config.yaml
crop_scale_min: 1
mask_ratio: 0.75
encoder_bias: "all"
encoder_qk_norm: true
encoder_patch_size: [4, 4]
decoder_layers: 6
optimizer: "adamw"
beta1: 0.95
beta2: 0.999
ema_decay: 0.995
max_steps: 10200
weight_decay: 0.2
Rows from block 11 of the encoder, named by matrix and row number. Rows with one number belong to one attention dimension. Each number is 128 + 24 x the weight over its row's rms, rounded and kept within 0 to 255. All counts start at 0. After the name is the row's rms in percent of the matrix's.
# q: attention query, key and value (stacked) (encoder.blocks.11.attn.qkv.weight, 480x160, the q third), inputs 0-79
# k: attention query, key and value (stacked) (encoder.blocks.11.attn.qkv.weight, 480x160, the k third), inputs 0-79
q.46 091 [133 115 105 131 177 103 128  97 126 118 112 157  99  96 120 138 106 135 150  98 121 105 112  96 144 147 123 181 118 129 126 152 134 135 129 132 123  97 122 117 109 116  98  80 125 113 150  99 147 150 107 124 119 119 117 151 161 158 138  99  96 122 122 142 129 146 133 157  98  76 122 143 122  97 103 140 119 127 138 165]
q.47 076 [127 109 132 124 171 114 146 128 164 110  96 129  87 115 119 132  92 143 155 121 110  72 127 117 142 176 128 170 135 137 135 139  90 134 121 142 109 101 120 126  94  90 105  80 137 131 156  97 141 186 142 122 121 116 102 146 159 154 150  89  67 104 122 164 119 111 111 165 108  85 132 149 119 106 102 127 141 115 166 142]
q.48 096 [149 139 123 155 160 133 136 171 154 122 142 147  57 105 150 164 119 117 109  77 121  72 129  96 120 175 121 175 143 138 126 146 116 130 111 131  91  93 154 137 126 158  93 123 120 115 123 103 123 130 120 123 130 136 130 151 160 144 121 124 112  90 122 151  91 154 145 107 109  51 132 117 153 110 153 117 108 162 152 127]
q.49 143 [166 132 112 151  88 110 110  92 142 121 109 102 124 106 154 145 151 128 161 179 116 145 108 164 111 104 140  86  74 131 124 108 129 113 172 135  90 132 104  99 112 122 137 134  94 119 126 144 102 156 151 119 128 128  95  93 117 132 120 120  93 155 110 152  92 138 135 148 139 139 127 175 143 145 118 167 140 103 124 160]
q.50 122 [ 90 123 144 103 135 152 113 132 105  92  90 140 177 192 114  78 189 134 138 127 136 130 133 126 139 138 113 118 151 129 117  99  58 119 105 118 143 108 153 132 154 155 152 124 156 160 148 137 129 138  97 111 123 112 138 134 116 101 122 146 145 122 129 103 128 112 107 115 141 127 122  99  76 164  98 105 132 125 132 106]
q.51 088 [168 108  95 147 132  90 142  94 169 127 124 135  72  87 141 149 110 146 150 135 108 120 121 124 106 152 126 157  95 138 113 132 155 139 133 140 126 117 123 105 112  89  93 101 129 115 139 103 127 118 124 131 103 117 120 146 157 157 138 112 116 117 134 129 117 143 151 165 129  65 146 133 155  84 125 146 125 124 130 169]
q.52 099 [118 105 160 134  77 114 118 118 133 111  91 142 181 170 118 116 134 145 120 152 143 139 120 155 133 132 125 101 136 127 172  90 130 140 133 103  96 129 142 149 155 154 110 100 142 123 114 149 122 103 135 131  94 102 143 100 109 107 120 151 152 131 125 111 139 115 108 152 132 157 123  84  98 123 130 107 143 135 127 114]
q.53 054 [131 100 128 114 147 119 119 193  88 102 161 167 148 110 101 146 135 100 150 105 110 115 134 106 116 169 170 169 104 129 109 129 117 129 147  96 129  98 110 140 145 171 165 122 115 138 151 128 153 110 132 144 133 145 159 152 139  96 109 175 116 114 146 138  97 155 166  91 123 151  93  97  94 135 160 139 110  94 144 133]
q.54 087 [138 111 155 101  92 109 140 101 167 163  71 109 107 161 119 123 121 128 142 147 149 118 125 149 137 174 121 148 120 116 186  96 135 156 117 112  79 147 150 135  99 127  80 127 111 105 101 100 133 146 134 136 135 115 130  80 145 123 136 126 115 121 119 120 150  89 100 148 126 143 141 110 101 100  97 105 133 147 190 120]
q.55 058 [122 117 126 160 144 139 129 162 110 148 153 120 111  73 121 110 134 104 139 139 102 101 124 102 124 148 178 144 131 131  87 124 103 125 131 132 179 133 111 157 110 134 116 151 125 149 140  96 142 127 124 140 155 121 143 128 151 137 151 113  81 113 110 134  85 139 132  98 135 113 110 156 143 105 128 165 103 126  94 161]
q.56 112 [184 131 133 115 126 143  84 103 131 145 166 116 109 121 196 137 136 110 145 159 146 183  93 159 129  99 126  99 109 141  94 174 155  89 142 123 140 131 112 112 153 129 122 160 118 133 136 144 127 119 135  90 116 131 118 128 131 154  91 143 165 173 116 109 142 158 152 137  96 120 131 120 139 122 129 109 136 137 122 121]
q.57 097 [135 159 123 133  94 133 140 123 142 182 101 131 101 126 156 101 145 166 137 100 118 116 156 104 137 164  69 140 118 114 131 114  89 165 101 127 147 128  98 123  92 123 141 115 141 127 140 116  96 153  94 133 143  82 132 157 116 152 135  72 118 121 147 140  96  83  89 159 152 110 129 131  79 172  81 138 119 128 152 108]
q.58 089 [103 189 129 131 102 153 135 121 176 155 124 110 107 118 148 149 113 160  89 108 142 129 155 124 178 166  99 118 110 107 144 131 147 142  83 123  98 164 146 155 116 108 105 117 131 137 106 131  88 160 108 128 109 176 140 153  98 168 130  93  85 100 121 107 129 113 111 161 153 143  96  97  79 140  86  97 103 140 180 112]
q.59 078 [ 87 135 115 144  59 118 149 123 147 175  90 123 137 154 112 143  96 153 130 115 115 123 133 128 102  95 123 145 131 140 164  96 153 132 141 140 119 136 135 166 105  90 121  88 133 110 119 145 172 101 115 140 140 105 131  87 144 107 149 106 124 118 112 141 112  85 107 142 146 152 136 139 161  83  94 121 163 133 110 111]
q.60 082 [140 123 104 124 155 139 138 152 141 123 188 116  81 106 151 111 122  77 141 122  92  92 119 132 119 122 163 162 101 136  66 145 134 124 133 121 167 121 110 108 122 132 165 171 130 121 172 111 133 121 146 139 146 149 125 142 147 136 139 140 162 131 151 158 128 165 137  89 143 129 139 156 158 109 175 148 134 126 117 157]
q.61 052 [108 106 118 134 177 137 126 163 102 119 183 120 118  90 154 139 154 106 160 152  76 143 140 111 128 129 108 149 135 135  84 101 120 128 177 162 165 140 118  86 131 128 155 149 109 120 156 133 114 129 116 151 164 125 115 126 145 121 105 115 153 115 139 150 123 184 110 114 159 115 149 141 166 159 116 163 115 118  90 175]
q.62 062 [107 126 125 155 168  89 129 123 111 109 123 137 144 106  99 147 115 150 138  95 125 135 128  85  90 128 151 156 138 130 159 144 120 148 147 110 147  72 113 178 116 142 142  86 154 124 121 131 171 128 118 135 130 128 108 158 146 115 149 153  78 132 113 162 114 143 122 108  98 139  90 156 132 105 133 168 124 118 121 158]
q.63 072 [ 93 121 144 107 139 186 127 172 107 117 151 134 137 161 148 118 146 119 117 140 136 121 136  93 158 105 159 120 164 122 126 117 114 121 111 125 177 199 166 143 132 175 164 151 144 163 130 100 116 122 106 148 147 174 160 128  98 133 151 148 159 118 133  90 155 136 133  92 144 165 152 125 142 156 153  93 166 105 126  79]
q.64 141 [ 78 126 107  94 144 119 113 125 118 118 143 152 147 136 144  79 146 127 142 133 159 155 102 128 134 154  99 127 153 149  93 101 120 112 101  88 161 176 121 105 169 129 139 125 172 123 123 111 134 132  80  83  84  90 105 113 131 122 143 107 165 148  91 117 153 138  87 143 104  95 129 138 112 160  90  97 109 124 121 112]
q.65 124 [164 138 103 116 124 106  84 131 162 132 132 154  88 132 153 122 137 153 165 118 164 129  96 138 148 144  84 137 123 176 132 135 136 126 178  91 108 104 123 110 111 120 127 102 102 124 124 125 110 128 129  65  92 129 111 125 160 141  88 105 102 128  71 155 104 133 105 169  90  73 124 128 102 114  84 160 142 151 174 153]
q.66 132 [ 88 158 156 103 128 173 135 148 126 140 119  93 165 174 106 116 106 132  98 111 129 122 148 138 129  94 111 130 159 110 133 107 119 139  93 169 152 139 146 149 113 136 123 133 152 174 103 141 146 134 120 144 167 132 146 113 120 135 121 122 127 117 156 103 125  85 113 125 165 184 107 112 132 133 133  99 125 120 134  88]
q.67 094 [ 78 124 120  88 148 169 144 148 106 128 111 129 159 154  99  79 148 116 115 112 137 117 179 100 120 170 137 171 155 119  82 107  96 133 106 120 129 119 145 123 150 191 115 157 157 140 169  98 149 149  79 139 120 126 144 140 130 100 129 131 156 120 141 141 108  97 123 139 112 128 103 112 131 181 134 137  74 106 115 130]
q.68 080 [116  95 144 151  82 160 127 158 125 162 118 148 154 109 124 176 127 151  96 137 129 136 143 145 143 124 165  93 127 142 178 125 163 105 128 132 103 161 137 171 134 159 113 122  97 120  88 153  99 120 134 126 114 144 139 109 112 139 105 149 116 104 128 100 141 101 116  77 137 172 122 110 135  79 149 101 144 173 126 123]
q.69 080 [162 150 126 136  87 111  95 121 140 133 140 127  93 135 145 148 106 149 126 151 166 117 100 146 130  92 100  87 119 155 185 166 155 130 138 109  94 141 140 138 111 103 112  66  91 118 128 147  96  98 175 100 113 148 128 109 125 142 113 131 119 143  82 120 173 109 104 123 123 138 126 133 121 111 120 101 171 146 148 101]
q.70 084 [144 121 115 163 128 135 119 168 104 165 169 107  87 108 135 150  80 103 139 117 120  86 108 130 128 116 151 119  80 146 121 149 170 113 158 143 114 139 118 139 104 141 127 159  82 124 110 154 113  89 172 101 162 170 125 132 116 122 110 125 127 110 108 154  99 147 145  83 118 119 111 166 163  78 163 120 145 149 135 141]
q.71 085 [140 113 124 185 146  79 130 111 108 104 116 138 138 105 126 120 140 130 165 142  76 147  97 124  91 155 132 112 124 135 113 101 103 132 110 140 133 103  80 112 144 125 138 120 136 112 146 110 126 146 132 136  86 126 103 124 151 104 162  97 108 159 139 160 126 143 154 133 102 103 123 169 150 156 123 143 108  82 115 172]
q.72 193 [108 160 113 156 107 124 126 136 135 183 152 115  97 102 145 157  96 151 107 100 113 163 134 133 132  90 101 131 140 112 139 142 171 133 126 161 197 194 128 149 111  67 133 113 151 143 119 140 115 135 117 151 127 127 113 131 119 164 138  99 126 115 142 140 112 105  87 138 147 147 129 124 131 107  84 134 144 135 125  92]
q.73 116 [119 125 139 118 143 138 149 126 114  69 105 125 178 187 131 100 172 112 109 138 102 109 146  91 146 150 121 136 144  93 125 130  81 157 122 132 141 105 133 107 143 155 154 165 144 149 156 132 109 122 106 159 168 105 166 156 128 107 164 175 145 118 162 102 140 109 117 126 133 138 127  88  98 166 149 145 124 117 111 125]
q.74 121 [119 140 125 110 169 124 102 124 124 136  95 134 135 155 126  90 141 117 173 123 126 118  97 135 132 156 102 150 137 166  83 114 129 125 146  96 118  83 110 108 130 132 105 123 122  90 170 118 162 129 117  94  89  96 100 127 149 102 121 116 128 150 114 137  69 141 132 165 120  77 141 159 127 152 115 158 102  99 148 134]
q.75 073 [136 131 129 142 114 112 113  84 136 103 102 135 136 152 128 108  96 148 158 136 148 154  81 163 128 107  92 105 143 137 153 112 144 141 122 117 119  84  93  91 136  88 126  79 144 106 164 119 143 159 124 109  95  87  90 101 125 132 137 130 113 137  93 112 152 122 115 204 144  81 134 131 147 131  69 139 113 133 116 152]
q.76 090 [146 140 130 113  86 127 100 107 141 152 121 132 142 147 135 167 107 149  87 106 161 146 110 144 164  89 106 107 134 131 181 151 182 121 134 123 118 132 137 128 129 105 121  78 113 135  97 129 133 106 117 121 109 134 128 125 114 139 107 147 133 115 105  85 160 139  96 147 114 139 140 109 143  94 119 112 161 185 129 102]
q.77 083 [170 143 100 152 144  63 128  71 149  96 127 131 125  78 134 105 135 154 175 148 128 150  84 149 121 132 130 117 113 167 119 110 152 136 153 126 132  73  93 108 130  90 134 102 120  83 145  96 142 126 128 120 107  99  99 119 163 119 142  88 123 146 103 157 112 138 151 155 126  86 122 160 148 133  92 161 115 121 113 146]
q.78 078 [134 143 140 109 117 168 126 139 133 154 131 126 135 107 138 165  79 116 115 107 147 131 134 137 142  75 151 105 153 130 151 130 165 103 113 147 142 143 169 139 118 122 126 105 105 154  80 135  94 133 150 122 135 171 141 139 115 153 132 168 100 121 113  94 134 103 122 101 135 179 149 108 157 118 143  89 157 147 136  91]
q.79 068 [141 109 107 123 126 176 149 154 112 191 156  98 128 119 133 164 103 121 107 111 137 129 161 100 109 152 185 128 126 147 106 127 130 137 118 122 130 138 141 155 125 177 135 169 118 134  91 159 115 138 142 111 162 148 115 103 118 145 138 111 110  93 113 131  84 112 146 118 139 189 149 124 158  85 145 108 127 151 111 142]
q.80 143 [ 90 124 180 145 172 149 143 165 118  88 138 140 170 115 112 126 123  95 132 128  87 146 155 119 144 104 104 114 137 111 120 142  91 127  80 139 154 102 106 118 156 133 186 168 166 144 141 116 162 126 111 159 134 168 133 171 115  97 143 153 153 127 154 118 150 128 196  84 128 131 113 122 116 152 184 117  86 106  93 128]
q.81 156 [115 152 133 137  96 154 164 153 133 144 108 120 164 129  86 157 135 145 108 127 103 109 168  94 140 123 159 115 116  91 162 118 121 148 121 147 101 107 140 160  99 139 109 150 115 142  97 153 116 132 143 189 171 170 153 133 101 119 139 132 108 114 180 126  96  92 171  87 167 194  94 113  98 137 168 119 119 123 117 119]
q.82 124 [ 81 135 154 110 176 152 157 137 109 108 131 124 160 182 119  89 143  80 130 133 137  96 152 146 130 147 116 158 123 111  80 130 109 129 107 113 157 123 140 128 149 165 139 178 169 151 177 111 141 134 119 136 145  93 132 126 123  99 133 148 171 134 158 134 146 123 109 132 121 136 121 122 119 175 129 106  92  99 131 129]
q.83 109 [155 139 119 104 161 114 137  76 134 121 136 136 127 160 150 107 154 141 145 139 148 167 148 100 143 167 107 121 128 126 109 147 115 144 121  95  97 131 107 103 145 129 100 135 141  95 173  97 117 148 100 121  81  88 137 124 124 120 157 122 156 125 125 123 148 116 117 163 124  93 136 105 105 155  86 168  78 124 139 146]
q.84 099 [179 128 107 150 128  78 138  97 149 118 138 132 102  96 154 118 131 144 181 151 108 133 100 133 113 128 132 106 122 144 113 136 137 143 149 104 116  80  78 114 136  90 132 111  98  88 149 119 126 121 128 112  81 105  85 144 147 109 133 101 117 145 106 161 127 152 137 142 109  78 131 157 135 128 122 156 117 126 106 169]
q.85 093 [138 125 112 136  82 155 100 151  90 159 148 148 125  91 113 155  90 155  96 103 126 145 133 115 145  98 156 123 140 123 151 126 169 133 131 149 155 146 138 146 130 125 147 121 123 127  84 140 120 107 137 129 147 168 126 129 128 148 112 150 138 111 105 125 117 132 133  89 119 158 129 121 162  84 147 126 174 155 107 111]
q.86 087 [121 121 106 130 110 170 117 159  94 147 126 128 146 121 116 162  91 141  97 103 130 134 143 116 136  76 163 133 141 114 139 152 163 105 120 148 136 145 130 137 127 127 139 118 116 149  81 150 121 107 148 116 135 179 158 130 115 134 110 139 136 111 107 120 132 120 143  76 136 155 118 106 146  93 159 108 173 163 111  98]
q.87 092 [164 120 117 147 146  93 135  80 142 101 128 120 102 105 158 103 132 131 192 153 118 142 117 130 101 153 108 118 119 140  83 121 118 141 142 116 118  96  78  76 116 108 109 120 115 108 170 127 121 155 126 111  94 112 100 116 141 135 165 118  99 148 146 150 103 123 146 168 131  72 134 167 123 140 128 147 109 111 118 184]
k.46 099 [103 122 128 148 105 129 143 129 121 143 115  85 101 127 123 103 130 135 107 127 124 135 152 116 103 133 114 105 156 128 142 117  97 152 107 197 163 156 142 126 133 129 133 115 158 145 133 141 139 133 114 156 162 124 100 103 140 147 158 107 140 138 135 152 142  93  96 142 156 167 148 130 137 121  85  78 116 115 111 101]
k.47 076 [ 87  92 139 133 136 110 151 110 133 121 102  86 168 125 101 123 101 107 132 115 126 124 158 127  87 130 150 119 169 125 132 127  96 141 106 174 176 163 153 130 156 127 145 116 159 150 134 132 159 150 117 161 129 105 100 104 154 149 170 123 135 128 143 134 144  81 117 148 119 125 131 125 154 102 109  92  98 105 117 117]
k.48 156 [143  79 125 100 199 128 116 107 116  96  79 152 154 124 114 108 126 128 144 140 167 150  96 145 115 137 132 143 150 162 129 133  72 111 118  79 132 124 122 106 152 150 166 114 132 127 170 111 145 150 111  95 108  97 122 112 137 114 128 141 114 129  91 124 128 163 136 152  91  95 153 135 143 153 104 141 102 115 127 156]
k.49 105 [ 69 117 133 159  89 136 154 157 105 153 139 116 119 115  77 142 123 113 114 137  94 117 167 102 148 101 190 139 101 103 115 131 155 137 113 184 163 132 134 169 140 104 140 181 135 115 115 135 137 127 135 163 160 155 126 142 113 119 158 119 177 115 163 104 158 111 137  91 149 173 127 123 139 103 151 148 147 143  88 129]
k.50 139 [143 123 126 144 115 129  89 122 127 142 144 155 151  86 154 159 105 149 110 135 166 188 112 119 118 113 123  96 165 180 161 150 148 104 134 129 168 150 121 128 145 105 141  98 130 133  93 109 137 117 148  87 102 122 133 134 138 152  96 155 102 138  95 119 129 152 141 125 101 134 132 113 146 101 122 118 152 160 126 104]
k.51 063 [ 98 147 151 119 127 117 173 120 125 140 137  82 149 162 118  98 156  83 116 124 133  83 143 126  82 147 129 134 125  91 109 147 106 144 120 140 102 116 124 167 126 190  92 124 114 129 140 137 122 105 160 153 161 104 112 124 148 107 149 151 147 147 184 157 144  98 132 114 137 121 135 150 122 130 152 115 132  95 101 109]
k.52 091 [135 156  99 137  85 104 149 106 179 113 117 123 121 157 135 141 150 155 125 141 116 119 144 123 153 148 105 112 119 123 147  82 120 191 121 123  89  83 123 146  99 115  93 104 139 127 127 124 116 107 102 158 113 115 168 109 152 107 137 139 102 146 155 120 106 103  95 162 151 132 100 109  86 146  94 121 146 132 163 117]
k.53 066 [109 159 141 142 123 138 144 160 158 141 158 121 109  89 168 132 163 141 119 123 135  80 153 101 137 128 137 113 114 147 119 113 102 148 112 158 148 132 109 140 115 124 164 136 119 153 140  93 102 116  92 118 171 145 144 117 123 142 133  80 104 142 120 154 119 151 126 106 155 154 117 145 121 137 122 129 159 139 111 129]
k.54 076 [148 148 119 133 138 115 129  84 173 130  99 121 137 181 111 143 102 149 135 117 126 110 161 104 163 149 102 130 136 133 139 107 118 154 133 100  83  97 145 105  93 131  74 103 121 103 114 156 150 114 162 164 103 126 130  84 152 123 127 133 107 123 163 114 150  71 141 168 157 119 123 123 133 106 103 125 109 149 143 100]
k.55 065 [ 96  91 126 131 122 136 171 138  74 143 125 108 147 107 104  96 162 117 157 139  95 144 152 129 104 128 159 146 107 126  66 129  98 144 138 161 153 125  94 133 154 115 140 140 168 123 179 115 148 127 111 149 171  78 123 122 143  97 140  87 149 132 139 174 125 127 129 125 138 130  96 145 121 151 119 165 111  83 107 156]
k.56 138 [151 106 139 139 115 129  96  90 108 103 130 152 155  97 130 137 125 115 136 170 164 167  89 150  91 105 162 104 133 172 125 150 159 102 165 100 138  95 111 127 156 128 136 122  99 103 122 127 148 107 129  89  91 131 106 126 130 139  96 144 153 127  87 116 137 176 181 108  89 114 143 136 157  93 149 150 103 154  88 149]
k.57 075 [162 122 131  93 126 145 133  80 122 128 144 152 159 153 145 123 118  96 111 157 172 138 146 136 144 133 155 112 132 103 106 176 141 131 135 125 114 166 155 114 146 162 102 161 136 121 117 132  77 135 112 129 137 166 191 113 101 144 130 200 112 119 125  85 152 127 126 158 115 184 145 105 131 148 108 131  88 116 130 151]
k.58 130 [154 104 104 116 119 137 127 130 138 142 133 153 123 104 127 164 106 165 113 118 173 158 121 102 175 160 119 114 136 143 148 138 138 108 144 104 123 152 138 125 126 145 138 134 114 133 101  96 106 160 121 111 111 153 122 149 123 159 126 119  83 106 116 100 129 154  97 136 106 122 146  99 122 111 110 138 122 142 171 144]
k.59 091 [132 122 138  90 144 127 165 111 144 118  92 109 139 186 101  97 140 126 146 136 111 100 158 146 158 157 141 131 106  98 117 119 140 161  84 119  72  97 126 109 114 163 104 114 134 107 147 156 146 148 117 155 128 110 133 125 124  95 145 145 133 135 163 112 170  95 121 132 163 149 117 137  91 141 146 134  80 103 119 135]
k.60 077 [111 114 161 151 141 119 129 159  86 148 183 127 129 126 157 105 102  81 110 147 120 134 125 115 123 105 146 118 114 156  96 170 131 113 151 147 161 135 105 130 128 145 170 179 114 133 108 140 136  88 141 130 159 131 100 141 151 107 114 153 175 151 132 142 108 160 186  67 118 138 106 153 150 111 187 124 156 110 110 132]
k.61 063 [138 164 124 199 155 131 126 109  93 135 183 110 131 107 157 139  93  88 142 134  88 159  93 136 104 111 140 122 132 153 121 124 152  99 162 121 131 137 104 126 133 114 113 127 139 117 116 148 120  66 167 147 129 103 124 107 138 138 125 148 112 154 115 184  76 120 173 120 150  89 130 147 175 102 129 149 136 118  82 106]
k.62 076 [ 73 118 150 116  97 120 175 141 127 139 108 110 105 154 109  90 181 113 139 127 102  97 149 148  91 153 142 142 114  79 123 113  98 141  77 187 163 129 120 151 117 123 117 129 168 130 165 124 116 122 113 134 193  97 124 137 122 113 162 122 147 119 143 154 126  93  98 153 156 153 142 133 101 158 115 135 115 124 131 111]
k.63 057 [129 160 117 125 149 149 147 144 161 143 170  96 101 116 121 135 102 130 128 110 135 103 134 152 134 113 108 191 119 116 124 131 158 133 156 141 106 105 133 144  93  74 125 122 158 131 113 142 155 111  83 156 143 110 108 116 162 107 148 126 158 137 135 159 128 124 117 161 154  94 107 138 166  95 153 116 143 131  99 125]
k.64 162 [141 128 131  99 127 106 116  97 107 122 117 144 143 164 146  82 166 122 151 162 165 132 120 148 110 147 124 118 138 171 116 102  89 110 142  84 127  90 111 117 162 171 152 146 128 116 154 114 147  91 126  90 113  71 136 115 146  82 107 133 149 185  99 132 105 126 133 154 104 111 116 150 123 164 122 145 113 128 112 150]
k.65 161 [107 134 168 109 141 106 105 131  88 143 146 158 139 149 135  92 130  89 148 155 191 127 124 140 128 132 154 115 106 150 114 150 112  82 138  89 143 147 131 148 178 148 123 148 138 130 160  98 144  87 152  91 126 114 135 120 129  86  97 149 142 165  89 133 171 171 130 102  88 116 111 147 142 142 158 138 127 141 143 126]
k.66 120 [162 138  71 129  84  96 136  89 186 148  92 120  95 143 126 173 132 144 105 139 127 108 123 139 136 140 117 136 119  92 151 136 163 174 146 141 113 124 129 147  86  93 110  90 101 110 137 134  97 147 130 175 162 121 110 121 140 187 150  77 102 104 144 145 118  99  96 163 126 168 120 115 105 101  67 156 136 151 114 131]
k.67 101 [187 103  98 117 147 111 131 101 163 122 110 122 108 117 149 120 155 145 158 123 134 111 124 115 122 133 131 140 112 149  96 115 129 138 135 106  89  97 102  70 102 123  97  88 109  86 149 108 116 148 122 126  82 116 122 126 158 127 133 120 130 119 103 134  95 117 137 179 111  72 164 135 138 132 109 175 119 133 113 183]
k.68 077 [151 140 114 130 135 103  89 123 173 121 125 119  93  97 140 130 127 156 135 110 120 136  88 150 129 154  78 129 116 140 136 125 150 150 160 104  97 133 112  95 105 144 127  83 102  84 131 130  87 134 116  82  95 117 124 137 112 117 116 150 137 129  95 133 131 138  83 146 125  84 132 115  81 102  90 139 147 115 177 132]
k.69 073 [ 80 133 128 113 109 152 104 130 108 134 125 126 186 116 116 131 148 147 109 115 153 144 125 151 144 144 126 118 151 139 171 102 136 120 107  96 172 159 144 137 139 148 165 124 150 151 108 145 104 141 130 106 123 152 152 118 123 147 101 140 126 141  91  98 141 102 112 107 124 181 116 112 134 137 136  82 123 140 170  66]
k.70 077 [132 101 132 139 157  81 134 128 130 131 112 160  98  99  96 112 130 128 169 146  92 133 101 137 118 135 134 168  91 138 113 119 107 139 171 114 139 146 111  99 149  86 134 158 120 118 153  96 143 136 150 102 144 124  92 132 145 102 115 125 150 161  87 181 101 164 126 106  88  90 140 156 152 152 133 140 109 118 135 155]
k.71 095 [131 108  94 130 146 105 122  92 135 109 110 136 136 129 130 128 147 156 168 111 103 125 106 160 114 139 109 126 125 152 101  95  97 137 152 125 136 113 121  98 126 101 140 121 114 130 124 126 151 163 125 134 117 101  89 126 169 148 136  94  83 122 106 161  70 143 121 165 116 108 142 162 142 133 107 132 113 111 136 158]
k.72 180 [130 152  95 164  73 117 142 120 129 160 154  86 107 116 145 142  73 143  95 110  88 149 144 124 134 101 129 112 143 105 116 106 189 146 118 168 120 150 127 115 107 122 118 127 142 143  83 155 119 154 126 158 142 141 119 101 120 140 127 106 112 120 156 149 111 101 119 136 171 140 161 130 161  94 123  88 143 126 117 103]
k.73 136 [143 109 163 107 152 139  95 139 144 123 120 131 108 145 151  81 149  86 149 156 170 106 102 153 128 141 130 125 125 142 137 121  72  95 112 106  84 136 133 106 136 152 106 125 127 125 149 136 143 118 133  73 114 117 127  88 139 117 119 123 129 178 111 131 139 131 127 126 117  94 148 161 135 121 125 108 127 137 144 149]
k.74 135 [153  98 151 114 142 138 138 140  90 129 130 155 121 145 149 120 135  80 139 168 173 138 120 135 148 136 170 128  78 133  98 171 129  89 164  95 145 149 145 136 158 169 147 174 116 113 142 115 105 112 173 113 141 112 137 110 128 108 117 167 164 176 107 112 149 169 140 100 106 149 115 132 119 120 163 128 140 161 113 142]
k.75 079 [128 150 142 130 121 178  91 137 117 150 131 113 145 156 134 156  99 162 104  95 165 117 140 127 145 112 133 118 186 158 166 157 125 116 135 127 121 150 136 141 108 110 135 105 125 168  86 139 117 136 131  89 119 174 148 116 139 188 100 139 100 117 110 118 125 115 110 114 114 156 137 113 120 101 139  90 158 166 148  89]
k.76 090 [111 126 133  96 110 170  86 144 119 135 119 120 158 145 110 138 120 133 111 112 154 151 145 128 142 106 126 116 167 133 171 141 158 115 123 121 125 150 164 137 149 132 154 135 118 158  85 131 139 120 128 104 134 145 166 118  84 128  91 153 144 116 111 101 147 113  98  82 115 174 102  99 117 131 138  87 159 170 149  88]
k.77 084 [108 133 129 112  89 179 114 134 102 149 139  94 192 117  94 138 148 137  91  95 144 133 150 131 122 110 146  92 156 156 144 120 138 102 143 146 141 127 142 147 109 149 148 156 130 168  97 130 135 109 135 122 151 173 144 119 131 152  98 138  95  95 111 120 128 129 135  93 130 160 116  97 141  95 163 106 134 155 132  88]
k.78 081 [142  95 118 108 148 101 121  95 148 113  95 129 124 149 142 116 137 129 160 154 147 138  99 147 148 134 111 163 105 151 123 148 124 115 127 101 124 121 122  99 142 114 111 105 116  98 161 113 145 117 136 107  99  86 121 140 146 110 154 126 140 158  80 117 136 146 120 168 104  87 124 138 105 130 102 143 113 112 133 155]
k.79 089 [158  90 119 131 145  92 137 118 153 122 102 153  91 101 154 110 122 137 175 147 150 114  99 147 115 134 131 146  89 139  79 148 130 128 126  86 116 125 110  92 144 121 108 116 138  67 150  95 124 131 131 114  86 110  98 134 151 113 157  98 147 160 104 131 120 160 141 157 122  89 124 146 117 132 109 146 117 126 135 177]
k.80 163 [147 147 119 174 114 123 154 107 124 134 157 106  97 105 147 161  81 130 114 125 102 143 137 135  92  90 156 130 132 112 130 143 149 131 121 182 154 124 126 132 102  95  95 109 130 130  99 163 122 142 143 173 150 169 114 138 123 171 138 117  67 105 162 168 108 143 162 139 165 154 126 132 160 100 138 139 153 115 104 125]
k.81 171 [125 142 107 140  89 149 181 129 155 142 134 106 121 118 118 171 109 139 104 105 104 118 166 121 146 118 155 128 103  77 150 128 164 167  98 166 134 136 150 162  85 114 101 143 125 152 101 136  92 145 120 202 159 168 136 145 128 157 167 105 112  76 179 114 126 106 137 132 159 184 111 124 125  99 123 139 128 116 147 121]
k.82 121 [141 124 134 122 198 135 110 148 157 114 126 148  94 127 133 123 143 110 126  99 140  91 132  97 153 166  85 152 135 128 111 145 117 121 101 120 103 127 132  99 130 130 123 101 128 120 181 130 101 149 108 124 103 158 138 158 113 135 156 136 172 123 118 111 134  95  99 134  97  68 162 109  94 135 118 144 124 128 132 136]
k.83 100 [ 86 125 160 127 166 186 113 158 105 109 142 124 192 135 121 110 146 133 105  99 118 158 151  88 128 120  96 114 194 167 160  89 108 126  78 126 161 120 128 128 141 162 149 119 179 151 100 142 156 142  79 132 102 148 161 138 133 150 128 157 159  99 137 110 141  95 117 112 123 152 146 110 128 149 120  99 121 114 115  92]
k.84 089 [ 87 133 140 119 107 184  93 145  91 132 140 111 158 117 107 162 119 129 108 124 107 119 137 113 122 117 133  94 171 135 147 111 143 100 119 130 135 124 139 170 135 132 165 153 109 172  78 144 125 124 132 122 136 168 132 103 137 160  85 133 118  92 128 112 144 127 124  85 123 159 124  99 122 111 169  80 135 132 138  80]
k.85 074 [112 131 124 130 114  73 136 155 146 118 162 141 109 104 111 126  93 104 130 134 119 143 111 132 120 105 137 137  97 143 133 171 170 120 144 123 119 135 104 153 145 110 129 127 136  85 152 120 119  86 155  99 114 128 147 154  87  71 115 151 166 162 121 121 167 165 138  87 106  74  81 140 111 117 152 146 155 164 135 148]
k.86 078 [139 111 127 148 149  74 133 111 125 100 129 137 126 118 105 102 121 133 152 162 115 137  79 152 126 120 105 165  95 129 101 120 113 128 122 105 131 142 102 111 151 117 111  91 138  87 143 104 126 143 119 100  88 108 122 150 139 116 146 139 177 166 101 116 124 134 130 137  88 101 133 142 129 146 120 132 109 106 133 141]
k.87 082 [100  95 106 156 140 129 136  92 114  96 105 143 161 102 131 103 159 148 131 128 111 170 111 133  98 124 114 104 140 168 113  83 109 143 109 145 141 116  92  91 147 111 173 137 145 124 139 126 141 159 116 140 109 105  82 111 154 134 147  93  93 117 111 146 122 138 146 160 118 114 142 142 143 142 102 144 115 122 113 141]